Rows from block 8 of a small sound classifier, named by matrix and row number. Each number is 128 + 32 x the weight over its row's rms, rounded and kept within 0 to 255. All counts start at 0. Numbers have three digits each. After the name is the row's rms in percent of the matrix's.
After each channel's rows are labels from the 100 clips, of 14976, where the channel reaches its highest value: "peak on" is the class under the peak; "top examples" is what is common among them. Only what is clearly more common there than usual is listed. The data: synthesized solo parts of chorales (CocoChorales). In brackets: how many of the 100, against the usual share in percent.
# conv: width-5 conv, dilation 2 (model.blocks.8.conv.weight, 256x256x5, each kernel summed), inputs 0-127

conv.18 115:075147118119161141158123160144081098106159119124136088105151129111081182127125135155133095106129091050109119102119147127162081139155148122064100067168100171073181120164095087132113164124106159028067126060106127073102107127125115156152167178154113098128115117134151098113152099131098167171146135103162071113125104102109158125120112146152086141125111110116102152173131170062102129133058
peak on: D#5 (25 vs 3.2)
top examples: flute (100 vs 8.2); note D#5 (41 vs 8.9); note F#5 (31 vs 7.1); note F5 (30 vs 8.4)

conv.50 110:113138134152113067148146131121148157143140176142121055029127127183169162156149030093144148073088152148114155133126109129113156173122143138151080188117110131088109070098063151136096147134148151202164119118052145123096102191101149119077166130129148169122139114131138159094097133141144146076132161149082121113124148142149127134145129148070096132106133132140125111067151144137146153132136
peak on: silence (63 vs 12.2)
top examples: horn (94 vs 6.7); note A#4 (38 vs 10.7); note G4 (36 vs 7.5); note A4 (32 vs 9)

conv.171 105:161071148153101153123149132126157154119120088171123153145141115144159139121147154167090173075168028126106133074177082168138101151135146152137116074125163140145146104135143148078114176132136170111092146122113135162148219145098186113139106141183163152127157092127121181145141086123176117119090156186097154076195074065152130077177184111163109144145154111130139162123143114132108134131114
peak on: B3 (26 vs 2.9)
top examples: trombone (96 vs 7.1); note G4 (26 vs 7.5); note G#4 (26 vs 9.1); note B3 (26 vs 9.4)

conv.130 120:162101121194104105129134140092183161067010141095000154146111124182122202129074155038098107115164115112179134137151067161141096153109084149159138160147113095150109153000143156129134076143135124177106137176154135133145116157136157147107142165120165180137161124130149155123118119105137116141148150125091162177139125132113051114118153061099135083149115157128140132137172114152126145130116
peak on: G#4 (41 vs 3.4)
top examples: trombone (92 vs 7.1); note G#4 (48 vs 9.1); note G4 (28 vs 7.5); note F#4 (26 vs 8.3)

conv.164 113:179121119077126095042093125103126081150100115126125154159066148078096177162126135134124120160131149141165149141132160122115165133150144135142150147136110122161117166091176124169160138139094032123125093163177143161126146091159097141125064121082132153121134135094125138131000148169114134129137071142069159121131121174124100129107142107139174145146164134132108090043121112164133129042182
peak on: A#3 (68 vs 3)
top examples: cello (100 vs 9.9); note A#3 (77 vs 10.2); note C4 (41 vs 10.9); note B3 (26 vs 9.4)

conv.218 126:051154135133124077103124157143098126123137136127116070066112139169132143136098031073092122128141146102126113153142125136124135112111106144134097162137123136106120116105095126117094127140159117142145049148105149095089071146112104111124123133046044118150086123178142161106071145061073133073136143068124102128104144117122106111157098165081125107108138143126096124111164115171116091163112
peak on: B4 (26 vs 3.7)
top examples: violin (100 vs 13.9); note B4 (56 vs 9.4); note C#5 (43 vs 10); note C5 (35 vs 10.3)

conv.250 107:133119156176128122114137146118156148106075133105010145103133153135143158146103153041053086118196093140153116134170090176154067128116117160183127150151157126125129136055117154081168124153054134154109114193149158152157145130148156139134121125132140148149117126046100163158112133096157086142131150123069169160143144078055044123144165104136111071162140183153124139119152075138098105094086
peak on: G#4 (32 vs 3.4); B3 (28 vs 2.9)
top examples: trombone (100 vs 7.1); note G#4 (33 vs 9.1); note B3 (30 vs 9.4)

conv.190 104:083193101102152127165082082165080094130170109144123043080141166131133121145123094128110134077150115104117213086174148158148169089144154190163163139145118166101144089168138102131127175166127146123148109138083186147155091089125151116101151164090101074073072083148150143082152143113137173128118179160165143109155151067128137072152129127109112129109018185119134159147149167134163144120140
peak on: silence (66 vs 12.2)
top examples: violin (100 vs 13.9); note A#4 (54 vs 10.7); note A4 (51 vs 9); note B4 (45 vs 9.4)

conv.135 123:101144178114086137123119183157100119112127100153147104134139120120155155127104123116097082127127105148083060124155118137094119134136123147124128175084126127163108154142126166123121121117095115130161100154147161119128153125121128126143117150097089139148107112109065144147110137034142091098103109067129143129122090102101140108146122140157115137130141104173118118100139055153056105117103
peak on: silence (77 vs 12.2)
top examples: tuba (75 vs 8.6); note D4 (36 vs 12.7); note D#4 (31 vs 11.1)

conv.105 115:161137131099091097132081114148119051126141102105085116145093145089128113182084169076122112140152103120139132172160111150111122110155076124154140157124086136160111177076162141153152075162086096087159073182174165135158139099152119163133116121079125139126119141100113163139114166054101106120140083066126162126150115141124066111143132126132146085156170104116141105095129102168106099073143
peak on: silence (41 vs 12.2); A3 (26 vs 2.5)
top examples: tuba (100 vs 8.6); note A3 (31 vs 8.5); note B3 (26 vs 9.4)

conv.96 036:164131120106064143140101171100134117118112112169106192174119153114167250125133210146107116128164088086120150102131066185129084122089072153119112078095161111124104137122133118183162167178122144097109090128160153145106113144143145112115120138133117144124141099105089092096159114135136076123128101160098138103176153105134100079102103111118128133136157135095085078150147113115127093102122
peak on: B4 (40 vs 3.7)
top examples: oboe (100 vs 8.1); note B4 (48 vs 9.4); note C#5 (32 vs 10); note A#4 (27 vs 10.7)

conv.157 111:172058103138114132108119106056155137123099081137111152148091125120137186114133129130079113158115102119130157066133116137157129143102163170162114095133154101134130125130135118060097167127172161128112129146127118163117134128077144096152096147155143132139146093146155117142122120147141139138064149211047128097156112101122097036131121069107163089134098164083101136091110131136159153148138
peak on: G4 (36 vs 2.6); G#4 (25 vs 3.4)
top examples: trombone (87 vs 7.1); note G4 (42 vs 7.5); note F4 (33 vs 9.1); note G#4 (27 vs 9.1)

conv.63 055:105098073127127120139102111116122136127160149150093136174130132114143146110156037165097169131133103130145158132106137150128086133113150102102202100120141147160095075152179119195189152209188130141143111099086088162110083076158114118144117212116154150095130149182155130099117096143163052062141150115100179118151156097196178134144108110098147158155091125111141129087111089102136164151118
peak on: G#4 (27 vs 3.4)
top examples: saxophone (49 vs 1.7); trombone (44 vs 7.1); note G#4 (32 vs 9.1); note F#4 (30 vs 8.3)

conv.239 111:138172116150124090144098112119123079078112100041079149135123132114063168132102152110155151020136134125145169148138091132134128126162093107077130166138094101133127137076131130172115089120073101080114128109132147090146144098137121155098145173120151133040144135098130140053133065106120130161139103097151141156142053140151117129090155109152086133124153105115168117143138159121125130102102
peak on: A#4 (26 vs 4.2)
top examples: trumpet (100 vs 8.4); note C#5 (46 vs 10); note A#4 (32 vs 10.7); note D#5 (29 vs 8.9)

conv.222 118:139087130154068120123107124108156143083116128169106059121086149158115149158125132125072117133108080120148144050142087137151136128104148139175089117130115135119123125133152154105134169116137161125160141132121124157126180138119141103129116137140139088147099034159172122137141148118140147140118154168085139082171115042126054023160129060107151099145124154090140136115123133144131112161154
peak on: B3 (28 vs 2.9); G#4 (27 vs 3.4)
top examples: trombone (100 vs 7.1); note G#4 (29 vs 9.1); note B3 (28 vs 9.4); note G4 (25 vs 7.5)

conv.15 108:131074118175061050161135135063160157119151200150096079079114153161134198160177123106147128152133146113163133133100063142122145170135175123164076154096149095084096150129106148143127167143139176135164130098141140163133122180149152152152171188153161113164109091135166093134129177127138159158128170146033147043122154110138101095158137152083151104165132155143117112074128154098147124147151
peak on: B4 (25 vs 3.7)
top examples: trumpet (96 vs 8.4); note C#5 (38 vs 10); note B4 (35 vs 9.4); note A#4 (31 vs 10.7)

conv.126 110:161075130200092123143150160085187167063021174138043144153133138187130204116097144080121097129161122118180123134143057174136105173080101125156118160130136067151078164040156159145120064145125138174136155153156145156136131184131168133131161193131175189159163114134172133141128143124151130141158154121087171157167126135111080146131151086097163114149123147148146136131168120156135123147132
peak on: G#4 (36 vs 3.4)
top examples: trombone (100 vs 7.1); note G#4 (37 vs 9.1)

conv.66 085:092165117148127122176068127182139140132156137148099049043111150149187128144147109083094147083160101118110158122170104158113152152120138161152121159125132182077139095139063097145146162195133160142179102129064178151178139155146185125064170125122094111106105093131143166112147135088128152080133166164148144096143147075132102070164141116098113084146107152128155075140152153129124115140136
peak on: B4 (27 vs 3.7); A4 (25 vs 3.6)
top examples: violin (100 vs 13.9); note B4 (54 vs 9.4); note A4 (43 vs 9); note A#4 (39 vs 10.7)

conv.227 121:139099125088119134082125176145121096169176146117146143166099068069120182164144141146151106171126153118127097190102148121105133142138131128081133149097120135152108154142135101154095102159091107099106122149151117097103116119098070144170081146105118152149141156098105108172104160114075101120136031091142111116085143159125129144115113177109149124099172085141073090102115100138114103096136
peak on: D3 (45 vs 0.9); D#3 (42 vs 0.9)
top examples: bassoon (100 vs 8.2); note D3 (47 vs 2.4); note D#3 (42 vs 2.6)

conv.187 088:159138117168115131145139149147187161103058079110060117128126128159152206106121150017107168079171123107144156144167058167154107156085080142122140194154137109126120115080104151126122092177139141155137163147100154131167131175126187129089119155146146194140179154124122175142139085113137064138110147116139156182120132144154101132158149074115117088146137145121160137154159115136119137136121
peak on: G#4 (33 vs 3.4)
top examples: trombone (94 vs 7.1); note G#4 (35 vs 9.1); note G4 (26 vs 7.5)

conv.124 105:106079089128105130106110154118096100103123091133124117101106108109092168043126128140105127078124098095098104074096135105096095124138166139073112119093133105108102121156066123098106166091098094074078114093107079106097122089123093090139107123116108113104117067110112103088086066134115136160094106124083090109067088103114148076121117120136087133108077120159091111122111158079034113098059
peak on: D#5 (31 vs 3.2)
top examples: flute (100 vs 8.2); note D#5 (45 vs 8.9); note F5 (38 vs 8.4); note F#5 (35 vs 7.1)

conv.89 122:088142179139126123153142151125106129101145134155142059099164153141116184166138108148130092090076077116096123096136136119137105145151136123163078099123125140041124105156121161130140142125079165112119128050099164136110118130140130146136149159149149076135089084107115058116139126141164141168106174122081097052124105086115158116114095149164036164158146143154118166130120166056134141111094
peak on: B3 (39 vs 2.9)
top examples: trombone (82 vs 7.1); note B3 (42 vs 9.4)

conv.208 109:139073155157140155150150121112164186160151194118150127077146132114178210150184104151154168151152161132096132136094121157133101131116163154143090136122184120080146119152046110080096174160175196115155151107090106162131112167092175155160140157181139120161139131155186131163152153161143120149081156128127141076100163106161139132175134164101142098123152167132090131113110126096132116200123
peak on: D3 (39 vs 0.9); D#3 (25 vs 0.9)
top examples: bassoon (100 vs 8.2); note D3 (42 vs 2.4); note D#3 (26 vs 2.6)

conv.36 114:140141160172099063108142140059145163093035143131066146124128142162131163138059073045096083124160146161149120129121122153126119144104110131168153168131134079153062136020131158135129075120111100200129113162143161164126085139124138112098128155059158174133115117108133156107063144114171137127136154113036175164132138143099089131115135099107130127130111163158101153068167111144127146119118
peak on: A#3 (93 vs 3)
top examples: cello (100 vs 9.9); note A#3 (94 vs 10.2); note C4 (45 vs 10.9); note G#3 (32 vs 8.1)

conv.9 084:121109110145127157143116104117146144144159152117131080085095149108107188154141138159113110136123139097135142088094128138161091102134169130177112088148135146046153119169070103061114164127134170079126166094102103153148095105113142156150132159144131066129114078161192102138172168139117150175124159126145106091107142068120103076159096132102141092127096167079082135174104138069143126171137
peak on: D3 (38 vs 0.9)
top examples: bassoon (94 vs 8.2); note D3 (40 vs 2.4); note D#3 (25 vs 2.6)

conv.202 116:124118150199090059120156150063136167060082163105016131108137134168121175136079099061090110114194122115169110149118083171145064152099120110155120161149158090124096140030114154121134125134119144160107103150142130155128105141109140116140139142106163155150107098113167172118090139094161117146151172084035174147121147089094073112162160113107117105131137170157103165100181099134080116142080
peak on: A#3 (98 vs 3)
top examples: cello (100 vs 9.9); note A#3 (98 vs 10.2); note C4 (44 vs 10.9); note G#3 (31 vs 8.1)

conv.173 105:163118123158110113130153158110186172125077144072079143148143112168160196109079127015135114157144187138158124179135093140095146155089076105143149179147126088156064155042155157141133000155150114182143145146161145146134099177147166147128130150093149187173155177143148132162111131104142141105126143090113156158126168178136087168127119142074164093137140135140138130082163099158135152142141
peak on: silence (30 vs 12.2)
top examples: cello (30 vs 9.9); clarinet (25 vs 8.8)

conv.65 107:089134134160104066142167184120113131100151160152089107106148146139094177081144101127142094082173113065141104138121122173156088162147170106127043121147146146070140161127122139112119155135100149107119101077163165142075059144129088151155144159134156084162067094126167106111099163117159148146166140069071126089122130110106116128152147163130072134136116172177065155129174164061110107141067
peak on: A#4 (26 vs 4.2)
top examples: horn (100 vs 6.7); note A#4 (44 vs 10.7); note B4 (31 vs 9.4)

conv.127 085:131114151107162143162143120095116131138115128134159117122159151101140187104131113122161102121000139149081110105089175123134135117113127130092112115110095090101115055131091103113119127115114127121130151071062166079096079133125131147117146191136125115114138148110102062142128127178125130140061127131108018104145113155118165175078054150136105135118124121138097153091072147095196156128107
peak on: B4 (31 vs 3.7)
top examples: oboe (69 vs 8.1); note B4 (35 vs 9.4)

conv.211 118:112199133063128099102071117172054014120146056110145092102079147085082156119107110116148184073140092134108185114166150142130199138161139194143133161123084149140132133137126120153140142099050065093114089142136164095126144089162074117090097167073110109035124076096090192080084106122100155143108098140155120109130076126162126080131144133151091127138120149143139079110153167172133131076149
peak on: silence (81 vs 12.2)
top examples: violin (100 vs 13.9); note A#4 (54 vs 10.7); note A4 (52 vs 9); note B4 (46 vs 9.4)

conv.200 060:179074066172105088085125119101176164149141108166092138139089143159122100038139163140109108118119143069179154177128111134152103124120156134127107088145139116137126168129150136092124165154179139134069110149164114151122149113147155149158081085145156134153145181126115103138125126120132121121152137168110140124162160142094083117119134140068153051147089143074105134112120114141138120113133
peak on: G#4 (36 vs 3.4)
top examples: clarinet (99 vs 8.8); note G#4 (56 vs 9.1)

conv.191 110:051149162109140130143148160146099138157154144131146034057149152136139159145147006128145158151108163108087129148127114142131146149121138150114066164133105134079141069149044114140088143148165160119150118110047151057095088176108123152144158168125084141145112152176157175133132144109059132100125123106147041132119151152170150164160096167097118119111154131111091131107159124153148119184109
peak on: D3 (42 vs 0.9); D#3 (26 vs 0.9)
top examples: bassoon (100 vs 8.2); note D3 (43 vs 2.4); note D#3 (27 vs 2.6)