From a checkpoint of a small sound classifier: arch tdnn.
Rows from block 4, named by matrix and row number. Each number is 128 + 32 x the weight over its row's rms, rounded and kept within 0 to 255. All counts start at 0. Numbers have three digits each. After the name is the row's rms in percent of the matrix's.
# conv: width-5 conv, dilation 3 (model.blocks.4.conv.weight, 256x256x5), inputs 10-19, a 5 kernel for each
conv.39 097:142144151161166128115121126128112125123115077160146127126143129128132122141146139138131160162132138138171140172184179157090108110101114085099080082053
conv.40 106:107107112130142131108096133174173159133125113186163102117116126131133135100124143170174173149116107126168180145096096075130131134143150123119124131128
conv.41 100:121117132130147119117127119137122138136136141148123121123113123119129132182086114128124106173143128125148138125131145173126116130133149115110106098083
conv.42 106:126140155152132038078097075024132141131129117155132131128148120107115119123140133137142155163132128145169164169137124116064096100086068137134131130150
conv.43 110:101120125117076124105111100125080110114122100133126129131139072075080083064070083087083070181161140135142142120112123151133124122112109093113119116097
conv.44 101:174168151133137156153140127143117122123117117159134122117150180150136132153144138130130139159136136140165120155142107082214172156142165134120113114137
conv.45 103:131135128112101091102103097083166135124108163134130138115108128136127104090000007037053011096087090109090161148132105101108106121106081113125130123145
conv.46 100:147143131109117149135134126143153148154157179081109122105085136137130118111048069076092068160135133139124160156139115121152127133113112106108116126129
conv.47 099:134136142130124018084113086012122118109098114145124128134155157134142128133183148143131172114130157170130160173160150151099122138112071088094098101098
conv.48 103:182150154152187147141147141159077100108101072152166164146138155136147136149138132140134131153152165172159151138141129123130116122121116004036038052021
conv.49 107:159134136130108092091120117051125134151138110098122139141117121113136130107066096125103067122119109111098167144145135103150103109120103047076113095062
conv.50 100:124141141130106125130130117118103114108101101052096102102081150137142137152129127131129149120136131120106179150133122128192170163145163067081086086071
conv.51 104:135135130122142115119129117129127131137134129000050051047000089110131123108079085096092079191162155176184151151147138141137121125124115069087091088052
conv.52 098:093098111115122156144147159176128141132125080138138140138132070078094092074113129131118097191134124149216108122124114081000021026033027142133143132132
conv.53 098:103134143120088124130137130096157133128125137172139133128144188157146140163200163155153172098135152138081130124115112125083105106096085164117124124161
conv.54 094:183141132133142204159142145180128129137130112130137140141161043061074078043066089099077054210159138151229129157167158133175134123124126103102112105094
conv.55 103:040074079072036156130129141183131125131133137106121129114102097109112113084089101113103075155138145143145098112106098049073089091091109125128140139151
conv.56 102:040084097083021140110112111137165145146140162106115126114093128130128130114117121122118100101109116112078100127127121106137115115112136168150158156184
conv.57 100:064081098102089179142141154217180153141137163088110111114114000037051051000072108131121081174139145151189170163133102085141133135124124135130140145157
conv.58 092:204177162133174125145152124129095113113098122110109115095096202156147112154106119134145119187174156155151205196163110134207180180147159082093086087104
conv.59 102:088113127121097169134124132187047085095102052143140136124123113116120119115085094107102087135136136134136084101107117099097102111114149095108107105094
conv.60 104:112139144140120086113127114068101114123125101143147139153158145110107112150171144153147184120135132124110110136136141135150142137134131117102104109118
conv.61 102:098111127117112136126130122142160148142137154034077082095066132122139141161108122122126124144159171163125154125113125158167133138128128092096101101085
conv.62 103:065109123119066087088092091102062089086091070116134137115101142130122119138127123123125129079098115111091119109112120133128114117115143102120114105093
conv.63 093:075109127128116122137139137147113122115122111075093100111118181151141149211153140140137164088126139132079101099094110143115111123139170118114108107100
conv.64 098:091089101102110172161167156193129136142136129109120120121122063090111108077134132136130153154128139152185104133144148116154129132135152121129135134133
conv.65 102:122146156144127042070097093040147133127126135043086084090060111141139131104184160156154174106120132135097109129130130104074106107103071143131136126158
conv.66 100:164121092088134059081087131157162150122115126129124103096124149144128118139176178161150156058116175208194162130105089118139141123098101152148129112122
conv.67 101:122106097120171128129130154186118124130147127139140109127092085109126142136141137153154154230188148123116100072080142193082116138171187134140125122071
conv.68 096:108104111119147108109107110133100121108092102148149122088081164142131135156080117138137135095113121167190187123074058087142133147155188076108115108104
conv.69 097:118112119123133086117131124086177150129124180028084095095034016104123105007139144163168166168136128154191201157127124143137134141128109146132130123143
conv.70 106:118130136131132180159165167211118127125133122150131145147154142133131127138119111113116113167173174169153118108103104108148134145141146115118128132129
conv.71 103:090109115122116212149138154208142121119129140167122116109138067093102108059049079094088037186152130141175133132116124126105119124121126161136133130140
conv.72 095:060074090099083107125145163159135129135138172106127137139121002041044054000077102102105074168131131143186115151153143094116119130132137154144155153168
conv.73 102:091130139133102109113108111096093099099107086170159146138154150125127133157133129140137159118124119121113130130110102109084113110107126127116110104111
conv.74 104:127110089119146137126105117125232182117068094131123105110121132116116139161099112153178168051064115174191180139083060082162159125084076152138104088094
conv.75 105:088118130130097106104110102122047086089089027106112120123124119111117118139132118114117141172154147152173127125119126120098111112097107099106116113095
conv.76 100:064076093135159168159131101098184159110083093179157126071078109109116125131146124115137151034084144192200151117102089126154169160131133174161126121142
conv.77 104:141139147138149145139156148167056093096087037067090091089077131147153145148131118119114134180170170174171143150148149151147135149149145001037039052001
conv.78 101:069117131116077086090101104104138138138143151010068084082048155149150142144155155153143133106145158153085138114095100142080092102099099112110113113113
conv.79 096:167144138131142138137137119121134137141127145128133139137136093086089103126040076077072049147145140149139134113106112149187145146137126128127137125106
conv.80 102:130110118153192137121127160216126108097108137093094114156181102108126150156135129139154153159156139134140125080087124155113111140186220127121123130124
conv.81 102:100095097092106193158152144187153147141146170062099105111088117124138130133117125140123118160149150150145184128109116169119117116116105059080087078037
conv.82 102:132117118111135142131136121135187163154153201122127127109099090110130128106066091110108078209174165170186117134133125123100107118128112138117126120133
conv.83 106:112121142137137111111126116124061076074073051137130130123142096124137133097110117120108103147126130146159094131143147128151131134127141110124133119122
conv.84 103:111134140143116003059096095032135138119104111114131129128124135109107105124116118130136137099102095108097192144095066096044095117106089090103118117110
conv.85 095:111114122116130050089111114095144122125140195125115118116107084111144146157093128138128068165147125137169126125145172197105103107109109161118112111122
conv.86 094:146145146145150057107134105052112130134124098104108105106107175132127122191134129129132129149165181187145146145135124143116134139120109107114106101088
conv.87 095:070103117117075097112124134137147122123131163082104110101085041086095090033105121136126093165148148159178093140137141090141138131129143186151165159194
conv.88 099:114124126129123064075083076055115123124124104122130133125136090100103107100117108108105109185149138157177102119122121096000011014022000166158158148159
conv.89 097:136123106115109197164153137184137132135135130160135123129151077112119123096117129132125104190155146147207089126140145115207165150144166150127128122134
conv.90 093:185162159146192117142172146147121138136132172120107110118106147117123126166093104126128101168181166164152181159138123188201162167146157105101102101087
conv.91 104:199141096084107192160116114130131130120132128151132097103120161147141131134149169173148153134120114124142187130095088094165151127113103099111123128135
conv.92 103:171155153142154114123140125116100124115112126035075080085061090108119115084121111129140135173130119129158173136123130162162149144127125091101097104105
conv.93 098:153141145144136164142134128162119130139132088091116118117098050077083100070049075080069038180139136140192115151165170136194143144135165109114115107081
conv.94 104:143140150137153089131154136099106115119125113152151157155157165153153142159181144145145185084120138143111149144136132140128123133126113058073070086075
conv.95 094:139122126130167148122137141173057099112097046085097104096078146121128136195098114117116098234198171164186114100110124162107103137164174053085086082027
conv.96 111:130147157153133081110122112081104112110111107120139142140121133119116132145162150143139149148137119118124120126122120125127136137137129138125122117126
conv.97 100:117131138140124200166157163210084100100105080130141141133128049113121115047143141133125109156131143147163065119138144109138133119111130141134126125116
conv.98 093:148128132142188053103126114074087104117115092160124125131164187131141151246160139140131153161152157160158122126136148180067091111126116118122116116082
conv.99 104:093108105103084163150147142161136122132134139144133131123135094131125122092171164164160161129111120132147069115125121079176147140134163158145141142153
conv.100 100:000003014013000123129138140160129118128131155143119130130150119101097110129135128127129137140139143148125074108106115085111117124120129139142146150162
conv.101 101:126127115102107175157168156190171160155149163130116129128137127120133132126119126131131120148156158151140124113095098099184144150149151135113122123137
conv.102 102:159161156140133078090100086057046064069077017122110121122135153135126125143154145138127140145103100119143110148142133090078125126124110090101112110112
conv.103 104:083099115115103126118128127154074095104108074134136139128116103096097092091123117119119137140146160164151114102092113118128120127126128077108123123079
conv.104 102:117123131134129119120130128128102117127117094166144134127135078111130118070141130138137137147116126149167084134146141097039091090084073140131129125137
conv.105 107:140128108126130178153109099107068073068103132072103135184206114119133154157133134140156162218207129044048059091112170214118114113123146111122127108105
conv.106 111:155140149150148076080115123121105109123119097093127159167149099107126124127089091105090083165143129139118119122138153158147099108109109046068081077035
conv.107 100:140148141146145104115112104081111121127126094140133129123128052071090094060087102110107099205154140166212104131139146121005052057039001157144143138155
conv.108 098:083112112106082120106107114118130114120127155073111112102074133133141133139124123126121115144157160151119107126113119107088104121126124130116121126144
conv.109 099:096110107108076136129132127133158142137130162171143147149162100109110115094090105119122096133131107097095144122109115139130126132121123163144148146149
conv.110 090:149123125129155147138158142172119138136130138121128141152144157133130132168119125128123146133152158162154159129112104112206152160153175089110123130123
conv.111 095:074090107128121089119122151164153135104089101155161143137129118107119125144115122139143163047072101117099178129097049050091122135150160117121102094110
conv.112 099:131141155151143105125139128122111140125105083089113116109086134147144141127151140141140158177153144165158167138126100130052100127111088125127129117110
conv.113 107:000029041040000036062093092056164136134137192134111114112115043056066076046094113120123094173145123123145136135136142155022075084081045172146161151163
conv.114 099:099120133127103091098116111088131135141136123079114123124099168147144146172152145149141151100119132126079080103093100086041062077083068134119114115131
conv.115 106:119123122110101108125146126110141121127124140091127126112093128130134122125136125122122131133145150166134133136125122121148138140127105092096101103092
conv.116 100:100074081115151152142115128145118124129151162133122108124152108112134156168087119159162185186161109104118158098078118139132142141164163116130118118135
conv.117 109:000015027021000091088101101106150138139134169135119128117113123121114125114108114118130107086100109105087134142141142133123117111108123156142151144162
conv.118 101:000011020013000135118135126159156132140142179115105108112121086101102115085121125133123110182157144142165134152131132119120115118110113160143153155163
conv.119 102:103117133132117081092108097097104093099105116038084083065025123152159156130176151144142152145129145150135080123141149119118127136137148114114115103083
conv.120 097:100131144134105118122125120102145145137134128153151146139145149127127127144125119129130139120136145141119128148137123086060077088094088148133129131155
conv.121 100:113127128117117127145160150132147140125132143163131129132155131134139136134193152149158198139137144151153119149148144110114126142137122147122124132156
conv.122 097:101096105111098123124128124147161134135130163152135137133142142148155151148138141148135133132134133146151090121115121064186143151152174180144148154196
conv.123 107:109141144125087108100102098109023063070066009127133134123112143134126124131132130128122115130123124117104084093083102099130119120119144114128126117114
conv.124 099:160148156134136160172171158129158156141117150104112109091073114131132118086130114124124131178152162172170165154120099117079122128085053155132126119150
conv.125 103:090122123112080153129112107133079080093095075170137129125155155142132128140176163158148140120147153159141028074097114088172138124118141172154146134157
conv.126 100:115141151147125106138145123086154151154156189146135143155167143125119115144188159160169201119161172147100146133114127162134140135123107132118121128135
conv.127 104:145146135127106141114108109133124136130135139144129142128122100107116113113021063077062017114111102098085126105118133153173127127123147117104121111098
conv.128 104:117130125119117147134133131150104103098104097187140127120165101140131131086168161153149153138130134148170061102118121090153142135134140175147148140160
conv.129 109:124125129145151133134146141145133131138142137157171184169144146135135134161122112119116128118128130140113107116140148157111104109116118085088086088065
conv.130 096:084115117111091153138140135170146132133132132042077089090063109111115115112142133137131134163174180173154101106096106089170142142133143161134146148176
conv.131 101:178151152139179106128152130106143148148143125146128127127130163148142149167158139137140156166142137156176126147156142137118108118125118122122120119105
conv.132 109:111122137133125087110133126103143135135133136108132136135108138142151140149154126137135156092118142146096140136145146155121110119110107062082084080069
conv.133 096:141152158149125127142146136106149155159143163130132137146154098090095115108110108119123112154156150135125139116105116146140123127120094169155154155172
conv.134 106:122109108146165143138113134155196172125084051114095109161188112101116154180140156137138141146150139140149181138091096110154163153142125126145138120112
conv.135 098:172144137127149159149142132145067084084081055131139122111105191162155154172134133130125127163128133141150147154136099088174156148138157086104094088076
conv.136 094:138134141159156127118135156151119138161155098198179160158152118125124134135095104110126163109094107114132133147158167105082095122153158085101103105095
conv.137 097:153142119105093193146113098117141133142148158101105112123102032086104097032072117128123092177172154140137088058081124170173145138126094116132140132113
conv.138 093:119124113117119101118130130122146136132140146169153153159180140122125129149153136137130155129111112120155090111111110088102100104106101141129135133134
conv.139 103:061074088081059168139152162189156144145146171144129143141164062067075077065093106124105071181133118125183097139143153115099098106106106152126138129127
conv.140 090:144117120130175125133160146175109119126118120143104129152196164124125142201151128141133162141161174174157129127107123141186149159159176106119124136142
conv.141 097:139132128115122131134152147150123132128127125044070093097092099107107097089079065082081074155143159156102187163122115151124114118092075090105117118103
conv.142 104:164143155149172065109129111084114130124116124072083073086075147131141137156156134140150181173135125143173174150138141170102100121126112080100102107078
conv.143 093:152131132140132103122124105073114117118119107092137165187179123110119128142138137145128120098123150170153190166154122075191166141131125095101121133151
conv.144 103:057095095086023054058074077056124126132137143084132134116055121112103102099112113124119117092104110102056128140135138118119108106103112111120140137140
conv.145 102:114109121120133168139144143185134122117120136024074081082056046086108097057093112114108089161154154156165101129119117089140126138140130134131130127128
conv.146 101:127122120113098147134140131137177153149144192158133136133150113115117118099122130144146133160153130125125170128108113158148138139134122155141146145156
conv.147 096:132138135117117182167158135173105111114113112154124121117150200165151150188150137133136149178199215197147117143134109100213162152140162131115112121141
conv.148 094:159140145148162139149163155149135137142133123145137140147170088118124120084167138150141183152133136167203101126118127090157149152146140125128144147160
conv.149 098:091107116106086192153153148196108119120128115137129127128132078103102094054147142138138140166138139145170108137139139110181169154141158135124126127129
conv.150 101:175175183166168117129145114092000014011005000140137137129147123148162152110155132120107132163146143170197084129151144106168160163135127116129121104101
conv.151 106:111132147137107022064088080027109124130125084157144150142134161133129136173122122118121135047068084085044136142134129114081098114123113075097112107084
conv.152 101:111113130113110195147146157212057086083090051121148138139117056112125120044119131141135109162134134141171121131129125100165144135139155087114102103080
conv.153 096:177161148139159134120132117133115124122111108161128130119167121119124106093079107111110094165118121140193124161156132094193151140138145146130139137171
conv.154 096:112147157136120102119132111081110117142152148015051060072048143128135137174145142142130143195143131125122119114121146165149145156154165091104117111108